A small contrastive audio-text model, trained from scratch.
Model: 8.32M parameters, log mel input, encoder arch tdnn, encoder norm batchnorm, encoder activation mish, encoder depths [12], encoder widths [384], text encoder width 192, text encoder layers 10, text encoder norm layernorm, text encoder activation star_relu.
Training: muon at rate 0.03, 7500 steps, batches of 256.
Data: trained on read English sentences (LibriTTS-R), 122.9 epochs.
Rows from block 5 of the audio encoder of a small contrastive audio-text model, named by matrix and row number. Each number is 128 + 24 x the weight over its row's rms, rounded and kept within 0 to 255. All counts start at 0. After the name is the row's rms in percent of the matrix's.
After each channel's rows are labels from the 100 clips, of 14848, where the channel reaches its highest value: "responds to" is what is common among them. Only what is clearly more common there than usual is listed. The data: read English sentences (LibriTTS-R). In brackets: how many of the 100.
# conv: pointwise conv (encoder.blocks.5.conv.weight, 384x384x1), inputs 128-255

conv.35 104 [ 96 119 140 131 146 131 126  92 113 112  64  97 136 116 135 149 150  91 100 147 138  74 152 185 104  86 104 166 142 125 137 153 150 143 162 145 143 157 108 113 142 116 171 161 119 141 148 117 134 121 146 175 131 146 175 150 119 127 120 119 130 158  94 117  77 136 146 142  72 134 123 154 150 120 127 161 116 128 121 117 145  99 106 116 135  95 118 145 164 135 146 150 126 120 143 154 144 115 103 111 132 156 119 140 123 133 137  93 148 122  91 147 135 103 174 135 102 147 114  87 105 121 123 113 143 182 100 156]
responds to: the word "with" (44)

conv.301 094 [ 94 141 128 125 144  69 149 119 129  90 144 145 184 128 156 127  94 137 136 107 141 152 157 130 139  98 115 111 170 156  91 171 131 121 195 110 144 143 117 101 139 133 107 133 107 118  92 151 117  95  96  97 115 165 157 120 128 115 118 158 123 111 155 129  94 133 103 125 143 126  86 138 129 117 124 122 122 156 108 133 142 138 132 173 118 145 136  78 124 127 140 158 162  98 118 174 141 147 142 124 137 147 115 151 158 107 126 144 163 111 167 110 136 144 117 141 127 117 147  89 117 124 112 132 147 110 106 120]
responds to: the word "had" (42)

conv.135 098 [144 148 119 164 141 129 147  79 115 126 144 157 133 131 142 143 169 108 162 169 151 123 150  73 146 145 182 108  72 117 152 160 154 151 165  79 123 151 122 130 120 116 103 144  90 142 133 127 134 146  96 122 133 114 134 132 122 118 168 160 101 122 104 114  93 141  83 135 128 140 125 120 110 122 105 152 115  99 106 140 161 135  96 144 104 170 108 125 115 136 114  77 119  86 136 118  93 123 140 123 134 118 109 139  81 146 107 120 116 117 115 143 109 146 148 140 122  90  81 153 122 118 124 124 158 124 128  83]
responds to: the word "was" (56); the word "with" (29)

conv.294 094 [100 142 118 132 142  90 124 141 121 137 153 149 115 123 169  86 199 166 134 135  94 115 125 136 150 131 103  95  86 117 112 127  99 157 107 129 152 111 130 108 139  87 135 132 150 123 135 129 154 128 106 113 134 103 104 102 171 110 139 107 148 118 186 131 120 146 101 127 145 133 142 118 166  82 145 138 127 106 130 148  90 147 121 120 138 129 131 117 141 137 152 146 147 135 165 113 138 153 167  87  97 118 124  84 136 152 124 130  97  83 128 131 109 176 125  86 145 162 160 101 157 128 163 107 155 131 120 146]
responds to: the word "his" (37)

conv.352 108 [136 118 161 158 144 136 104 132 152 137 139 143 137 130  89 136 151 105 118 113 146 138 136 145 159 148 126 116 146 103 115 144 104 124 125 120 136 115  72  90 137 117  80 115 107 111  94 121 157 129 112 117  93 125 116  89 154 100  84 133 109  73 121 117 139 134 148 109  97 144 133 113  90 106 135 114 113 146 177 116 117 137 117 120 123 137 125 121 160 170 129 159 109 139  94  92 143 108 129 141 133 123 147  81 132 126 124 156 128  98 158 147 163 124 126 141 172 115 109 124 127 127 100 105 127 100  91 112]
responds to: the word "you" (66)

conv.116 104 [102 126 122  97 148 165 146 138 172 117 110 132 119 116 130 148 153 127 108 127 112 151 141 153  90  97 128 137 131 127 122 143 135 144 125 120 109 164 127 123 132 129 147 115 151 132 140 138 111 131 120 116 101 144 160 137 106  88 114 126  96 148 116 100 116 107 140 141 125 117 137 175  96 138 111 120  98 136  88  94 138  84 109 128 139 116 141 104  80 120 144 123 112 160 134 119  92  91 136 121 118 141 142 108 160 144 122 129 123 125 121  98 101 132 192 142 162 107 118 115 154 171 121 128  52  92 121 146]
responds to: the word "with" (48)

conv.233 102 [166 118 151 150 137 152 121 116 136 123 116  77 151  99 148 127 158 109  98  94 102 143 134  93 136 127 149 124 147 115 174 165 108 121 125 133  80 134 135 142 134 103 148 171 127 150 146  76 114  75 142 154 132  86 139 134 143 173 109 108 150 119 141 118 129 124 114 135 139 108 110 149 141  86 124  88 147 125 140 128  97 155 125 145 190 131  99 109 143  91 132 160 173 132 122 114 135 147 120  89  83 133 135 128 121 103  89 132 101 137 178  88  82 168 125 116  85  92 122 153 165 152 156  90 104 117 132 140]
responds to: the word "i" (49)

conv.39 107 [148 121 147 120 103 146 128 115  98 150 147 166 152 139 123  98 123 151 143 136 144 116 123 116  98 109 126 176 141 132 136 140 140  98 124 133 105 157 168 114 106 113 118 110 141 142 106 153 121 132 152  85 124 153 159 130 140 151  87 103  96 124 184 152 176  91 126 136 105  97 134 144 152 157 135 177 137  71  80 124  76 114 162 113 116 101  91 144 155 125  89 127 101 132 150 120 156 153 119 153  97 100 171 102 133 110 106 104 125 140 135 139 151  96 109 116 123  83 169 133  95 153 122 120 136 218 115 167]
responds to: the word "had" (46); the word "he" (42)

conv.221 103 [129 118 150 133 176 113 135 120 120 148 140 113 116 158  96 118 131 124 101 108 114 110 123 112 106 141 139 110 120 139 146 136 127 128 134 118 158 163 156 103 124 145 101 146 153 150 108 149 102 144 133 161 127 137 141 133 123 122 134  89 110 162 164 110  94 113 128  76 157 145 147  86 129 179 129 130 139 111  88 133 163 140 146 105 137 107 139 173 123  98 124 128 140  94 115 120 115 139 131 108 107 147 147 136  88 131 136 125 135 116 172 117 133 122 163 109  61 113 102 120 136 147 163 108 166  93 127 135]
responds to: the word "and" (63)

conv.117 108 [152  95 173 122 133 141 175 116  86 113 161 138 108 114 133 124 103 129 191 157 133 170 116 135 121 117 153  97  92 105 105 131 138 126 133 116 169 168 119 121 155 116 134 112 161 120 147 155 114 175 152 134 128  95 122 105 134 130 148 115 152  74 113 142 158 110 147 146 107 179 124 122 101 148 150 103 125 183 152 118 105 135 148 120 117 151 103 156 138  99 113 115 109  98 115 111 103 117 115 118 101  98 161 117 116 134 135 142 130  93 138 125 113 124 100  97 131 131 133 152 136 145  96 138 168  96 112 118]
responds to: the word "you" (69)

conv.139 104 [130 150 151 144 109 165 100 170 111 123 125 104 151 103 179 124 178 101 104 110 119 116 105  84 151 110  93 114 143 144 182 146 136 122 169 137 106 117 145 189 100 133  98 130  99 120 120  99 125 166  86 129  90 102 157 122 123 114  86 100  82 122 132 112 143 105 140 130  80 173 131 121 124 137 110 165 129 137 140 102 137  70 127 151 135 162 119 116 122  98 183 132 151 164 129 129 143  98 171 127 160  85 128 117 147 149 106 103  87 130 132  61 155 192  99 132 106 115 128 133 132 173 154  96 113 101  87 115]
responds to: the word "i" (83); the word "my" (32)

conv.312 102 [167 155 158 108 131 123 116 117 131 143 123 113 120  98 182 165 140 118 128 147  97 140 145 141 160 170 143 107 108 122 141 103 117  89 103 135 157 123 118 116  96 130 110 165 169 172 101 130 154 129 103 105 157 148  99 143 140  99 159  91 119 131 185 105 143 120 120 179 129 134 148 149 176 106 148 102 110 154 113 128 107 120 151 132 148 156 101 111  84 132 130 128 117 119 111 152 125 161 101 113  96 101  96  91 126 121 105 117 123 159 132 147 124 147 136 146 154 151 116  87 142 147 133  86 131 123 150 128]
responds to: the word "had" (56); the word "said" (33)

conv.153 099 [124 122 185 157  93 148 144 114 105 139 125 144 129 131 150 132  97 118 128  68 117 138 126 111  96 158 110 124 106 174 123 151  74 133 117 200 164  84  38 108 182 110 142 134  94 131 108 150 107 135 116 167 103  99 108 185 121 151 143 156  67 174 108 132  89 128 147 143 116  65 119 126 146 131 121 127 107 130 134 122 157 115 161 132 127 115 154 107  88 140 117 126 136 144 121 143 111 125 153  92 135 133 143 138 120 116 148 123 128 122 117 150 150 143 155 132  94 145 161 156 105 139 164 146 186 116 131  91]
responds to: the word "be" (28)

conv.38 105 [135 112 107 128 109 138 137 115 138 133 113 145 123 159  91 148 143 102 163 124 112 141 175 166 135 123 113 163 137 110 181  57 116 137 163 113 117 135 158 127 119 135 148 139 145  99 130 181 155 148 112 149 118 161 128 112 115 112 116 144 135 141 119 126 114  82 183  95 148 124  93 152 142 143 119  75 149 126 147 142 120 149  94 167  98 121 161 132 105 107 147 126 120 122 124 107 118 110 148 123 121 115 126 138  84 140 112  97 130 133 143 100 120 170 116 143 203 135 129 158 122 159 131 150 161 147 131 114]
responds to: the word "i" (46)

conv.225 102 [109 158 136 123 185  98 134 102 145 141 141 147 138  75  81 133 109 111 115 138  95 146 149 123 102 131 156 109 148 145 107 121 133 127 119 111 113 104 119 110 106 146 103 145 170 116 127 116 135  96  81 113 105 129 102 155 123 112  90 100 145 126  96 204 104 127 151 124 123 127  97  92 162 135 141 108 124 176 182  95 153 107 113 115 110 144 116 115 148 108 130 150  87 125  94 120 117 123 171 129 119 158 150  84 126 113 106 104 161 123  95 126  99 120 105 116 148 143 139  93 101 123 169 180 152 134 145 104]
responds to: the word "with" (70)

conv.100 101 [120 162  93 115 124 172 140 110  84 159 127 133 107 155 115 103 156 165 130 135 132 138 134 114 135 125 144 130 101 141 114 157 134 165 147 107 175 102 140 117  81 139 154 151 155 108 115 129  93 163 122  99 146  93 153 142 112 101 106 124  80  96 118 118 116 144 104 119 120 148 137 118 131 145 155 164 126  91 103 139 115 127 123  96 120 106 148 130 165 123 116 109  95 108 175 142 127 150 140 142  93  97 126 137  53 110 103 135 103 129 107 130 127 185 162 106 147 126 147  98 139 131 146 118 133  91 116 143]
responds to: the word "his" (44); the word "is" (27)

conv.357 102 [118 131 184 108 100 149 164  91  90  99 162 106 135 153 137 121 134 139 174 149  94 135 151 120 152 137 149 163 148 106 112 132  83 123 120 153 130 158 142 166 136  90 147 123 107 163 139 128 145 117 112 141  83 116 127 134 156 183 149 124 134 115 121 146  83  94  97 111 101 125 176 151 145  79 111 130 139 136 126 149 109 117 122 161 119 128 109 117 148 110  89 118 116 113 189  92 165 127 105 114 141 131 154 168 112 109 149 135 109 136 164 137 145 145 190 109  98 103 108 101  96 164 100 106 151 149 120  99]
responds to: the word "was" (37)

conv.128 101 [111 142  97 130 127 140 141 103 175 109 118 141  91 113  98 141 122 135 126  95 119 154 120 117 116 127 122 105 145 114 128 118 148  92 100 103  86 141 137  87 123 141 188 122  81 121 124 108 108 107 110  90  88 127 130 112 142 144 174 138 135  83 160 130 109 141 151 120 168 119 106 107 109 153 120 101 102 138 144 135 182 135 114 111 166  79 146 126 149 117 129 134 153 126 185  38  99  70 130 116 153 111  83 114  95 129 144  99 105 138 151 142 117 120 129 173 171 115 107 143 116 150 110 101 113 143 102 117]
responds to: the word "the" (81)

conv.180 099 [151 131 131 116 126 128 142 106 135 114 159 131 133 122 132 142 117 128 140 151  92 111 162 155 153 165 134 101 126 140 144 154 150 153 167 119 108 138 130 120 133 140  85  89  96 165 108 131 146 101 123 100  64 139 125 120 105 130 135 135 118 100 119 127 120 148 173 111 122 131 100 174 151 108 139 176 124 122 132 122 141 193 123 134 128 102 111 143 139 101 121 159 128 111 102 125 102 129 148 136 160 102  94  96 146 105 113 166 154 123 131 117 130 109 165 125 118 102 128 121 135 138 140 146 134 102 112 115]
responds to: the word "was" (88); the word "it" (54)

conv.158 107 [117 108 103 110 121 129 131 150 127 148 131 154 136 125 107 129 148 130 168 119 142 105 110 125 149 104 109 100 122 128 100 178 125 170 151 148 119  98 110  90 135 170 149 111 122  86 106  91 101 160 160 136 146 108 116  96 114 109 122 118 133 124 116 103 117 159 104 131 113 167 102 124 120 124  99 119 115 137 123 170 134 122 147 104 128 133 134  86 141 119 154 148 116 154 156 126 113  85 126  82  85  77 128 126 125 121 132 127 114 129 117 146 197 176 115 115 156 102 149 118 141 114 104 108 109 140 157  84]
responds to: the word "his" (41)

conv.84 097 [139 141 133 104 137 106 112 147 118 127 144 122 129 147 140  97 150 148  86 130 103 107 113 162 129 122 134 113 137  94 122  91 142 162 148 117 115 140 144 127 153 120 101 111 166 140 158 127 112 133 172 129 141  90 155  85 124 142 135 115  99 121 122 102 116 168  96 131 143 139 128 141 119 152 107 142 139 136 172 107  98 106 117 123 125 126 183 158 113 139 124 149 137 129 116 142 171 142 164 119 109 115 140 115 150 143  92 166 113 108 131 155 139 177  89 137 132 141 135 147  96 126 127 112 175 124 121 134]
responds to: the word "his" (62)

conv.142 095 [175 114 129 120 165 104 132 135 133 128 108 118  72 153 139  89 133  93 135 177 122 122 174 107  80 155 121 133 136 150 149 177 113 109 146 133 118 156 105 104 166 141 106 120 156 161 125 123  91 141  88 150 116 117 125 152 138 190 146  88 121 120  98 139 113 143 138 144 136 111 126 100 110  92 167 115  87 146 116 160 141  82 124  91 118 102  87 129 156 118 116 143  99 111 132  90 150 139  87  76 137 112 114 157 164 128 121 124 160 118 136 131 140 144 142 133 137 127  91 147 109 107 126 126 120 133  76 145]
responds to: the word "was" (45); the word "be" (26)

conv.295 108 [135 120 152  89 155 154 128 140 127 119 127 111 124 153 132 125 122 160 170 135 105 177 134 146 132 161 137 133 125 148 176 140 130 131 104 172 113 108 109 118 162 109 107  87 104 109 152 132 115 136 145 124 128 124  72  83 133 149 163 151 132 104 131 101 143 121 120 133 135 117 101 127 111 137 182 146 116 171  76 149 146 115 158 167 102 146 147  71 124  94  57 143 134 103 118 137 131 141 134 122  86 116 116 138  68 113 160  85  92 120 165 132 104 132 114 130 132 156 138 112 148 153  74 103  85 114 113 145]
responds to: the word "you" (76); the word "your" (30)

conv.83 097 [151 140 136 132 122 142 134 112 106 115 110 114 146 102 120 118 155 152 163 116 145 117 108 127 153  95 101 127 127 127 113 118 129 104 127 156 144 143 125 130 133 110 165 104 130 114 186 152 111 116 146 118 153 106 116 118 137 124 102 145 142 123 150 149 121 142 128 103 169  96 139 137 127 125 100  94 148  95 116 149 130  80 117 113 116 140 159 105 106 195 114 154 150 159 109 125 121 160 114 116 129  77 155 139 135 151 107 152 132 108 124 101 121 138 102 136  87 105 113 113 125 104  71 131 146 184 170 153]
responds to: the word "had" (31)

conv.89 098 [147 148 126 125 182 116 105 133 164 113 135 133 157 148 156  98 127 119 122 157 148 172 144 159 131 123 138 133 107 140 139 158 140 122  98  96  98  90 176 116 127 134 119 150 160 139 113 148 152  94 121 107 123 126 163  87 145  99 113 132 155  98  81 137 121 129 124  97 112 150 127 140 147 153 131 122  75 117 114 101 107 165 109 168 106 135 138 114 140 138 100 124 126 171 122  88 163 127 109 120 137 111 113 143 101  88  47 107 151  77  98 129 142 122 198 109 109 135  89 156 120 135 114 112 127 124 126 135]
responds to: the word "was" (51)

conv.349 097 [131 115 135  82 125 146 135 129 141  95 110 147  94 141 118 157 122 174 137 143 108 125 178  93 130 157 115 179 142 139 175 123  96 139 110 163 114 115 119 120 160 142 107 118 127 131 116 138 124 129 113 126 158 146  95 111 158 125 147 137 129 158  80  97 106 109 141  93 134 111 104 114  99 119 127 121 141 117 120 128 165 119 139 145 141 110 114 164 133 143 114 138 117 147 158 148 152  92 114 152 149 139 153 122 114 150 173 128 135 123  90 101  76  77 163 163 135 140  99 132 136 150 169 138 141 127 122 135]
responds to: the word "be" (39)

conv.198 101 [138 145 125 112 147 191 132 114 128  92 162 118 123 116 180 166 143 117 170 127 152 117 109 103 127 138 134 155 164 116 138 157 136 109 168 126 161 115 103 128 129 154 114 140 142 146 152 108 141 103 111 170 139 123 127 134 115  95 144 150 149 143 135  83  92 125 159 157 109 139  92 155 118 157 116 124 160 100 105 141 171 133 136 134 169 130 103 151 122 130 147 149 190 120 149 125 122  90 151 141 156 117 117 139  92 172 101 130 124 156 177  97 142 141 150 154  83 125 125 126 182 145  91 129 115 137 138 111]
responds to: the word "i" (56); the word "my" (34)

conv.21 101 [131  54 141 147 133 153 141 109  94 120 145 132 136 135 133 120 132 138 153 114 164 176 139 118 139 137  87 156 108  83 127 153 102 116  81 130 113  87 101 159 146 141 123 130 115 146 109 180 121 158 118 151  84 130 104 148 125 108 113 147 102 157 118  65 166 130  92 126 104 116  97 147 134 128 135 160 119 118 136 120 132 119 142 102 146 139 121 110 116 125 107 185 172 116 180 149 106 101 102 118 104 125 114 114 123  77 118 140 157 139 177 130 114 150 124 107  99 126 114 113 121 142 155 136 108 125  73 150]
responds to: the word "with" (87)

conv.341 101 [147 126  66 133 128 139 117 137 114  82 106 138 130 108 128 144 150 114 132  97 122  91 127  93 104 104  99 131  91 114 121 107 121 111 115 123 120  97 129 129 130 119 161 143 111 127 110 106 166 163 117 121 160 140 120 120 148 128  98 150 139 150 117 142 132 171 151 150 119 119  94 131 151 167 119 147 107 130 152 116 111  91 164 169 161 160 163 134 135 120 110 113 120 128 128 105 140 123 139 152 113 132 115 142  92 107 142  84 168 128 136 128 155 146 133 172  96 103 100 163 142 112 169 135 108 117 158  78]
responds to: the word "be" (26); the word "before" (25)

conv.47 101 [162 179  84 111 117 152 120 122 134  97 158 125 127 159 150  99 127 113 116 104 143 102 108 166 161  91 136 111 162  92 194 148 130 100 156 135  94 102 146 111  81 107 173 162 127 144 147 101  97 146 118 139 143 102  76 123 122 156 135 145 126 122 138 120 142 120 128  99 104 110 151 145 143 111 134 153 115 129 114 161 150 106 128 129 105 108  83 125 121 120 136 132 140 108 143 137 108 173 125 135 125 131 118 166 137  95 116 137 129 121 127  93 125 120 148 109 110 121 114 114  95 111  72 111  96 132 124 173]
responds to: the word "was" (37)

conv.307 101 [120 166 109 122 120 140 137 102 148 134 154 145 150 119 110 119 119 109 100 129 102  99 134 116  95 108  93 149 139 124 134 187 155 108 126 130  96 148  68 134 133 116 114 124  87 138 105 154 142 154 116 110 107  91  76 127 135 146 117 168  96 145 167 180  84 146 152 157 127 131 159 130 160 119 178 133 101 111 110 115 113 148 118 118 113 122 120 163 154 112 117  94 104 148 145 111 103 106 130 130 142 123 148  96 102 157 110 115 130 113 101  79 164 141 150 100 138 121 132 126 143  99 132 147 157 125 143 116]
responds to: the word "to" (62); the word "be" (41)

conv.69 094 [149 125 121 121 148 140 105 125 116  93 123 147 105 139 153 133 162  46 115 119 123 111 107  70 158 124 156 110 144 138  87 123 106 130 121 144 142  81 121  97 168 180  83 146  80 149 128 117 104 145  89 130  73 138 129 115 139 138 122 117  99 154 111 131 131 138 182 131 167 128 136 107 177  96 103 127 141 141 124 150 143 142 154 127 114 115 134  94 145 126 170 116 142 158 145 137  89  89 132 143 137 151 115 131 106 120 101  83 129 165 150 151 118 132 164 134 110 130 189 110 136 109 107 124 154 123 116 173]
responds to: the word "was" (98); the word "i" (43); the word "it" (37)

conv.15 100 [113  87 149 142 171 112 118 129 101 135 108 119 119  86 144  83 102 131 127 155 132 122 115 144 137  95 159 133 142 116 112 130 110 109 167 126 130 117 130 107 138 128 113 118 117 134 150 112 124 149 171 119 170 123 108  94 110  90 137  83 157 102 160 148 148 163 132 133  92 137 172 139 119 141  89 169 121  73 156 142 160 106 142 130 110 136 108 120 143 164 128 138 129 146 122 123 137 132  93 176 138  56 164 114 130 131 164 139 111  92 121 103 124 141 115 124 129 169 146 109 140 125 115 134 145 131  80 134]
responds to: the word "his" (74)

conv.251 099 [156 112  96 118 156 156 174 125  84 111 115 109  85 126 109 120 121 152 175 145 117 146 165 133 135 150 128  96 154 127 121 106 107 137 120  97 103  88 154 149 132 129 132  61  84 134 133  80 177  85 174 135 138 129 105 147  81 140 135 123 119 111 188 157 157 117 101 122 145 107 173 142 146 125 155 157 131  61 114 123 131 141 148 113 122 113 110 181  99 130 136 114 154 155 123 132 120 104 113 117 114 128 138 117  67 148 138 113 151 104 130 119 119 115  91 141 118 153 151 105 191 172 125 135 146 137 125 112]
responds to: the word "i" (45); the word "was" (36)

conv.289 099 [119  85 139 103 135 127 101 144 137 133 110  85 129 110 104  93 123 154 132 123 153 133 178  74 154 127 111 122 117 153 141 132 117 112 144 115 158 139 126 127  97 157 184 107 131  73 108 177 134 155 126 145 114 142  86 156 103 158 143  88 109 163 124 124 130 141 156 138 168  80  85 137 160 134 116 142 113 110 139 116 171 129 115  96 130 127 134  94 144 138 122 131 110  98 166 123 146 126 100 175 188 107 139  99 126 119 142 103 124  97 145  89  92  86 133 108  92 115 105 109 127  90 146  99 149 144 162 100]
responds to: the word "the" (87); voice: male (84)

conv.346 099 [105 136 147 143  97 132 113 104 108 132 122 138 116  98 130 152 121  89 142 132 157 128 152  98 137 158 141 124 109 120 125  91 153  98 127 135 129 172 103 121 128 191 106 161 117  97 120 160 115 119 155 122 146 105  83 158 109 121 109 123 136 107 113 108 115 142 146 121 133 150 117 127 117 117 168 136  85 123 124  93 142 125 113 125 117 136 122 115 114 133  97 123  98 133 157  88 116 126  91 108 144 147 139 151 144 172 127 122 153  74 137 156  75 151 116 145 120 113 117  83 146 128 140 146 137 117 143 117]
responds to: the word "with" (49)

conv.278 099 [102 108 164  75 136 135 110 142 121 167 126 119 112 121 159 134 150 126 136 111 202 143 144 132 120 138 117 145 103 114 125 120 129 125 146 174 144 139 135  71 144 112 128 137 139 146 164 135  90 105  88 119  98 116 108 106 108 146 126 148 126 113  70 128 100 127 123 114 101 145 128 104 120 141  80 144 113 156 127 138  84 110 151 117 116 108 191 128 146 110 113 119 160 107 118 145 100  77 110 137  97 123 151  97 171 183 151 134 143 111 165 105 145  93 156 106 112 127 122 135 124 150 110 143 116 157 148 108]
responds to: the word "to" (61)

conv.293 099 [119 129 117 157 154 122 155 140 105 101 134 107 150 143 109 153 114 149 145 110 144 124 115 141 105 114  97 111  97 114 115 114 143 186 131 108 136 130 107 108 118  80 100 102 140 118 140 145  99 167 153 131 111 119  94 117 177 127 105 123 144 133 113 135 162 105 128 138 130 153 128  97  83 112 148 114 135 143 122 148 118 130 143 160 127 117 107 123 174 121 138 138 139 121 109 101  97 169 109 116 134 115 195 108 121 161 104 149  85 163  88 134 114 140  91 102 115 120 123 135 149 133  78 139 118  97 116 125]
responds to: the word "you" (40); the word "her" (26)

conv.6 098 [ 90 115  68 111 136 134 130  83 135 119 129  97  93 101  97 178  97 160 124 126 126 115 168 159 114  90  70 154  91 101 122 105 165 130 119 113 146 136 123  93  84 121 138 127  86 133 124 160 109 148 124 174 121 132 130 129 140  97 156 160 140 132 124 160 116 129 125 195  91 130  83 181 125 131  87 121 102 108 134 141 161 130 109 154 129 117 131  78 128  69 120 135 107  91 151 110 127 129 162  89 116 144 106 158 127 145 140  94 130 133  79 136 118 140 113 168 132 100 167 133 134 144 112 121 151 141 147 150]
responds to: the word "i" (71); the word "my" (30)

conv.354 105 [109 150 135 120 130 105  96 132 154 129 127 168 133 129 119 125 111 122 105 106 104 168 167 114 137 153 149 100 105 160 104 168 138 146  86 151  85 117 160 134 126 134 147 123 127 143 129 129 117 112 163 112 131 104  71 166 138 138 153 104 167 143 158 136 141  84 118  86 133 132 110 135 146 118 133 114 117 131 138 150  90 143 118 127 142 124 134 149 126 117 107 174 104 137 110 132 147 109  90 122 180 133 139 116  99 138 118 115 136 128 117 124 124 139  94 103 150  96 134 112 131 141 144 144 115 179 130  83]
responds to: the word "be" (80); the word "to" (80)

conv.351 096 [ 92 112  89 104 140 131 125 120 110 132 120 178 135 164 151 143 133 153  93 127  95 144 138 100 149 126 113 130  80 115 141 111 110 130 154 145 142 148 169 123 119 122 100 121 128 117 168 154 116 114 137 103 115 105 109 102  96 119 116  62 133 135 123 132 128 134  87  97 122 135 125 126 177 124 122 120 189 138  57 150 130 161 164 145 119 143 181 127 165  92 171 127  87  86  92 151 143 114 105 137 128 152 168 113 162 165 164 165 113 155 107 132 107 151 147 104 127 175 143  95 144 141 144 137 103 149 132 133]
responds to: the word "be" (29)

conv.102 102 [135 105 136 117 135 139 135  92 104 109 108 165 126 158 145 123 183 142 167 102 108 120 151 104 131 126 100 111 131 111 140 101  85 147 126 104 149  80 125 157 128 157 138 159 191  99 105 158 139 121  78 137  97 130 111  91 109 183 116 156 104  93 137 119 112 140  99 127 131 117 137  90 133 104 100 102 147 132 151 129  84 155 107 112 134 126  92 140 120 127  92 122 122 138 131 105 127 146 148 149 138 109 126 114  95 135 150 161 115 101 148 157 132 125 121  92 117  99  91 159 142 162 134 146 139 158 109 138]
responds to: the word "his" (27)

conv.75 101 [154 178 171 102 144 145 117 150 133 155 100 159 164 150 110 147 106 145 138 159 113 144 141 140 116  97 119 130 126 153 135 125 133 120 156 153 145  93 136 126 148  51 145  93 110 104 121 103 136 149 182 132  77  93 124 116 117 116 166 126 105 121 141  90 130 138 179  73 112 150 104 132 136  86 125 135 117 155 118 126 123 138 121 120 101 128 156 125 142 151 134 133 105 131 116 147 139 160 106 120 117  98 163 140 107 115 150 113  84 136 120  99 139  97 137 101 124 139 116 164 136 127 121 112 139 153  86 141]
responds to: the word "you" (36)

conv.321 102 [174 123 164  89 108 110 193 110 153 108 107 147 147 113 127 107  87 128 155 152 143 174 132  96  59 113 104 128  91 133 178 139 154 131 120  98 136 114 133 122 137 118 124 121 114 122 108 124 143 132 132 142 103 163  98 117 107 108 120 129 117 127 148 124 129 119 120  92 112 113 114 117 152 114 152 132 138 141 110  84  84  99  85 107 147 108 132 169 121 156 161 127 147 130 138 153 104 109  84 104 164 119 142 116 137 119 109 111 123 145 166 140 142 149 141 175 156  90 120 115 159 144 119 157 110  76 163 123]
responds to: the word "with" (81)

conv.283 095 [153 103 102 132 103 117 112 165 110 113 145 124 154 118 101 159  85 133 100 114 140 172 103 125 117 122 114 100 110 158 131 120 145 153 110 120 144 174 143 170 137 114 102 120 135 151 119 134 138 161 144 127 158 126 160 139 102 151 119 103 133 141 148 131 113 123  94 146 126  92 130 122 131 127 148 116 124 122 102 125 143 126 115 135 117 136 144  96 111 186 141 148  84 130 137 134 131 135 116 139  98 127 109 106 107 100 152  39  89  87  79 128 121 112 111 107 146 113 112 157 147 142 145  96 105 144 118 139]
responds to: the word "had" (36)

conv.361 098 [157 142 117 101 122 119 137 114 116  93 102 150 130 118 111 112 123 108 112  99 104 148 119 152 173 104 129 124 112 167 105  99 119 137 146 141 136 168 151 144 115 160 146 107 134 147 137 190 132 118 126 111 156 125 105 123 164 126 121 175  73 134 161 117 137 133 127 123  91 116  86 158 128 111  27 141 139  89 131 173 138 109 116 105 151 107 112 107 193 132 140 123 121  87 174 138 144 108 128 119  79 156 105 130  97 138 128 116 119  86 148 106 139 133 128 130 186 148 115 127 115 104 128 139 187 117 131 167]
responds to: the word "i" (41)

conv.105 099 [129 101 130 139 145 141 152 139 110 153 126 132 116 127 158 134 107 111 194 113 121 136  83 165  96 132 137 118  84 135 136 148 134  98 127 155 158  94 153 133 155 114 116 153 133 158 141 112 121 116 140 173 130 112 164 151 124 132 158 144 112 117 118 128 138 122 150  99 115 199 128 158 131 118 129 119 114 141 124 153 136 173 150 120  88 177 112 124  65 172 104 173  73 121 114 118 103  97 120 155  96 127 132 153  96 126 167 115 127 158 124 127 119 107  87 121  95 141 148 155 110  85 135 128 143 119 107 107]
responds to: the word "you" (46)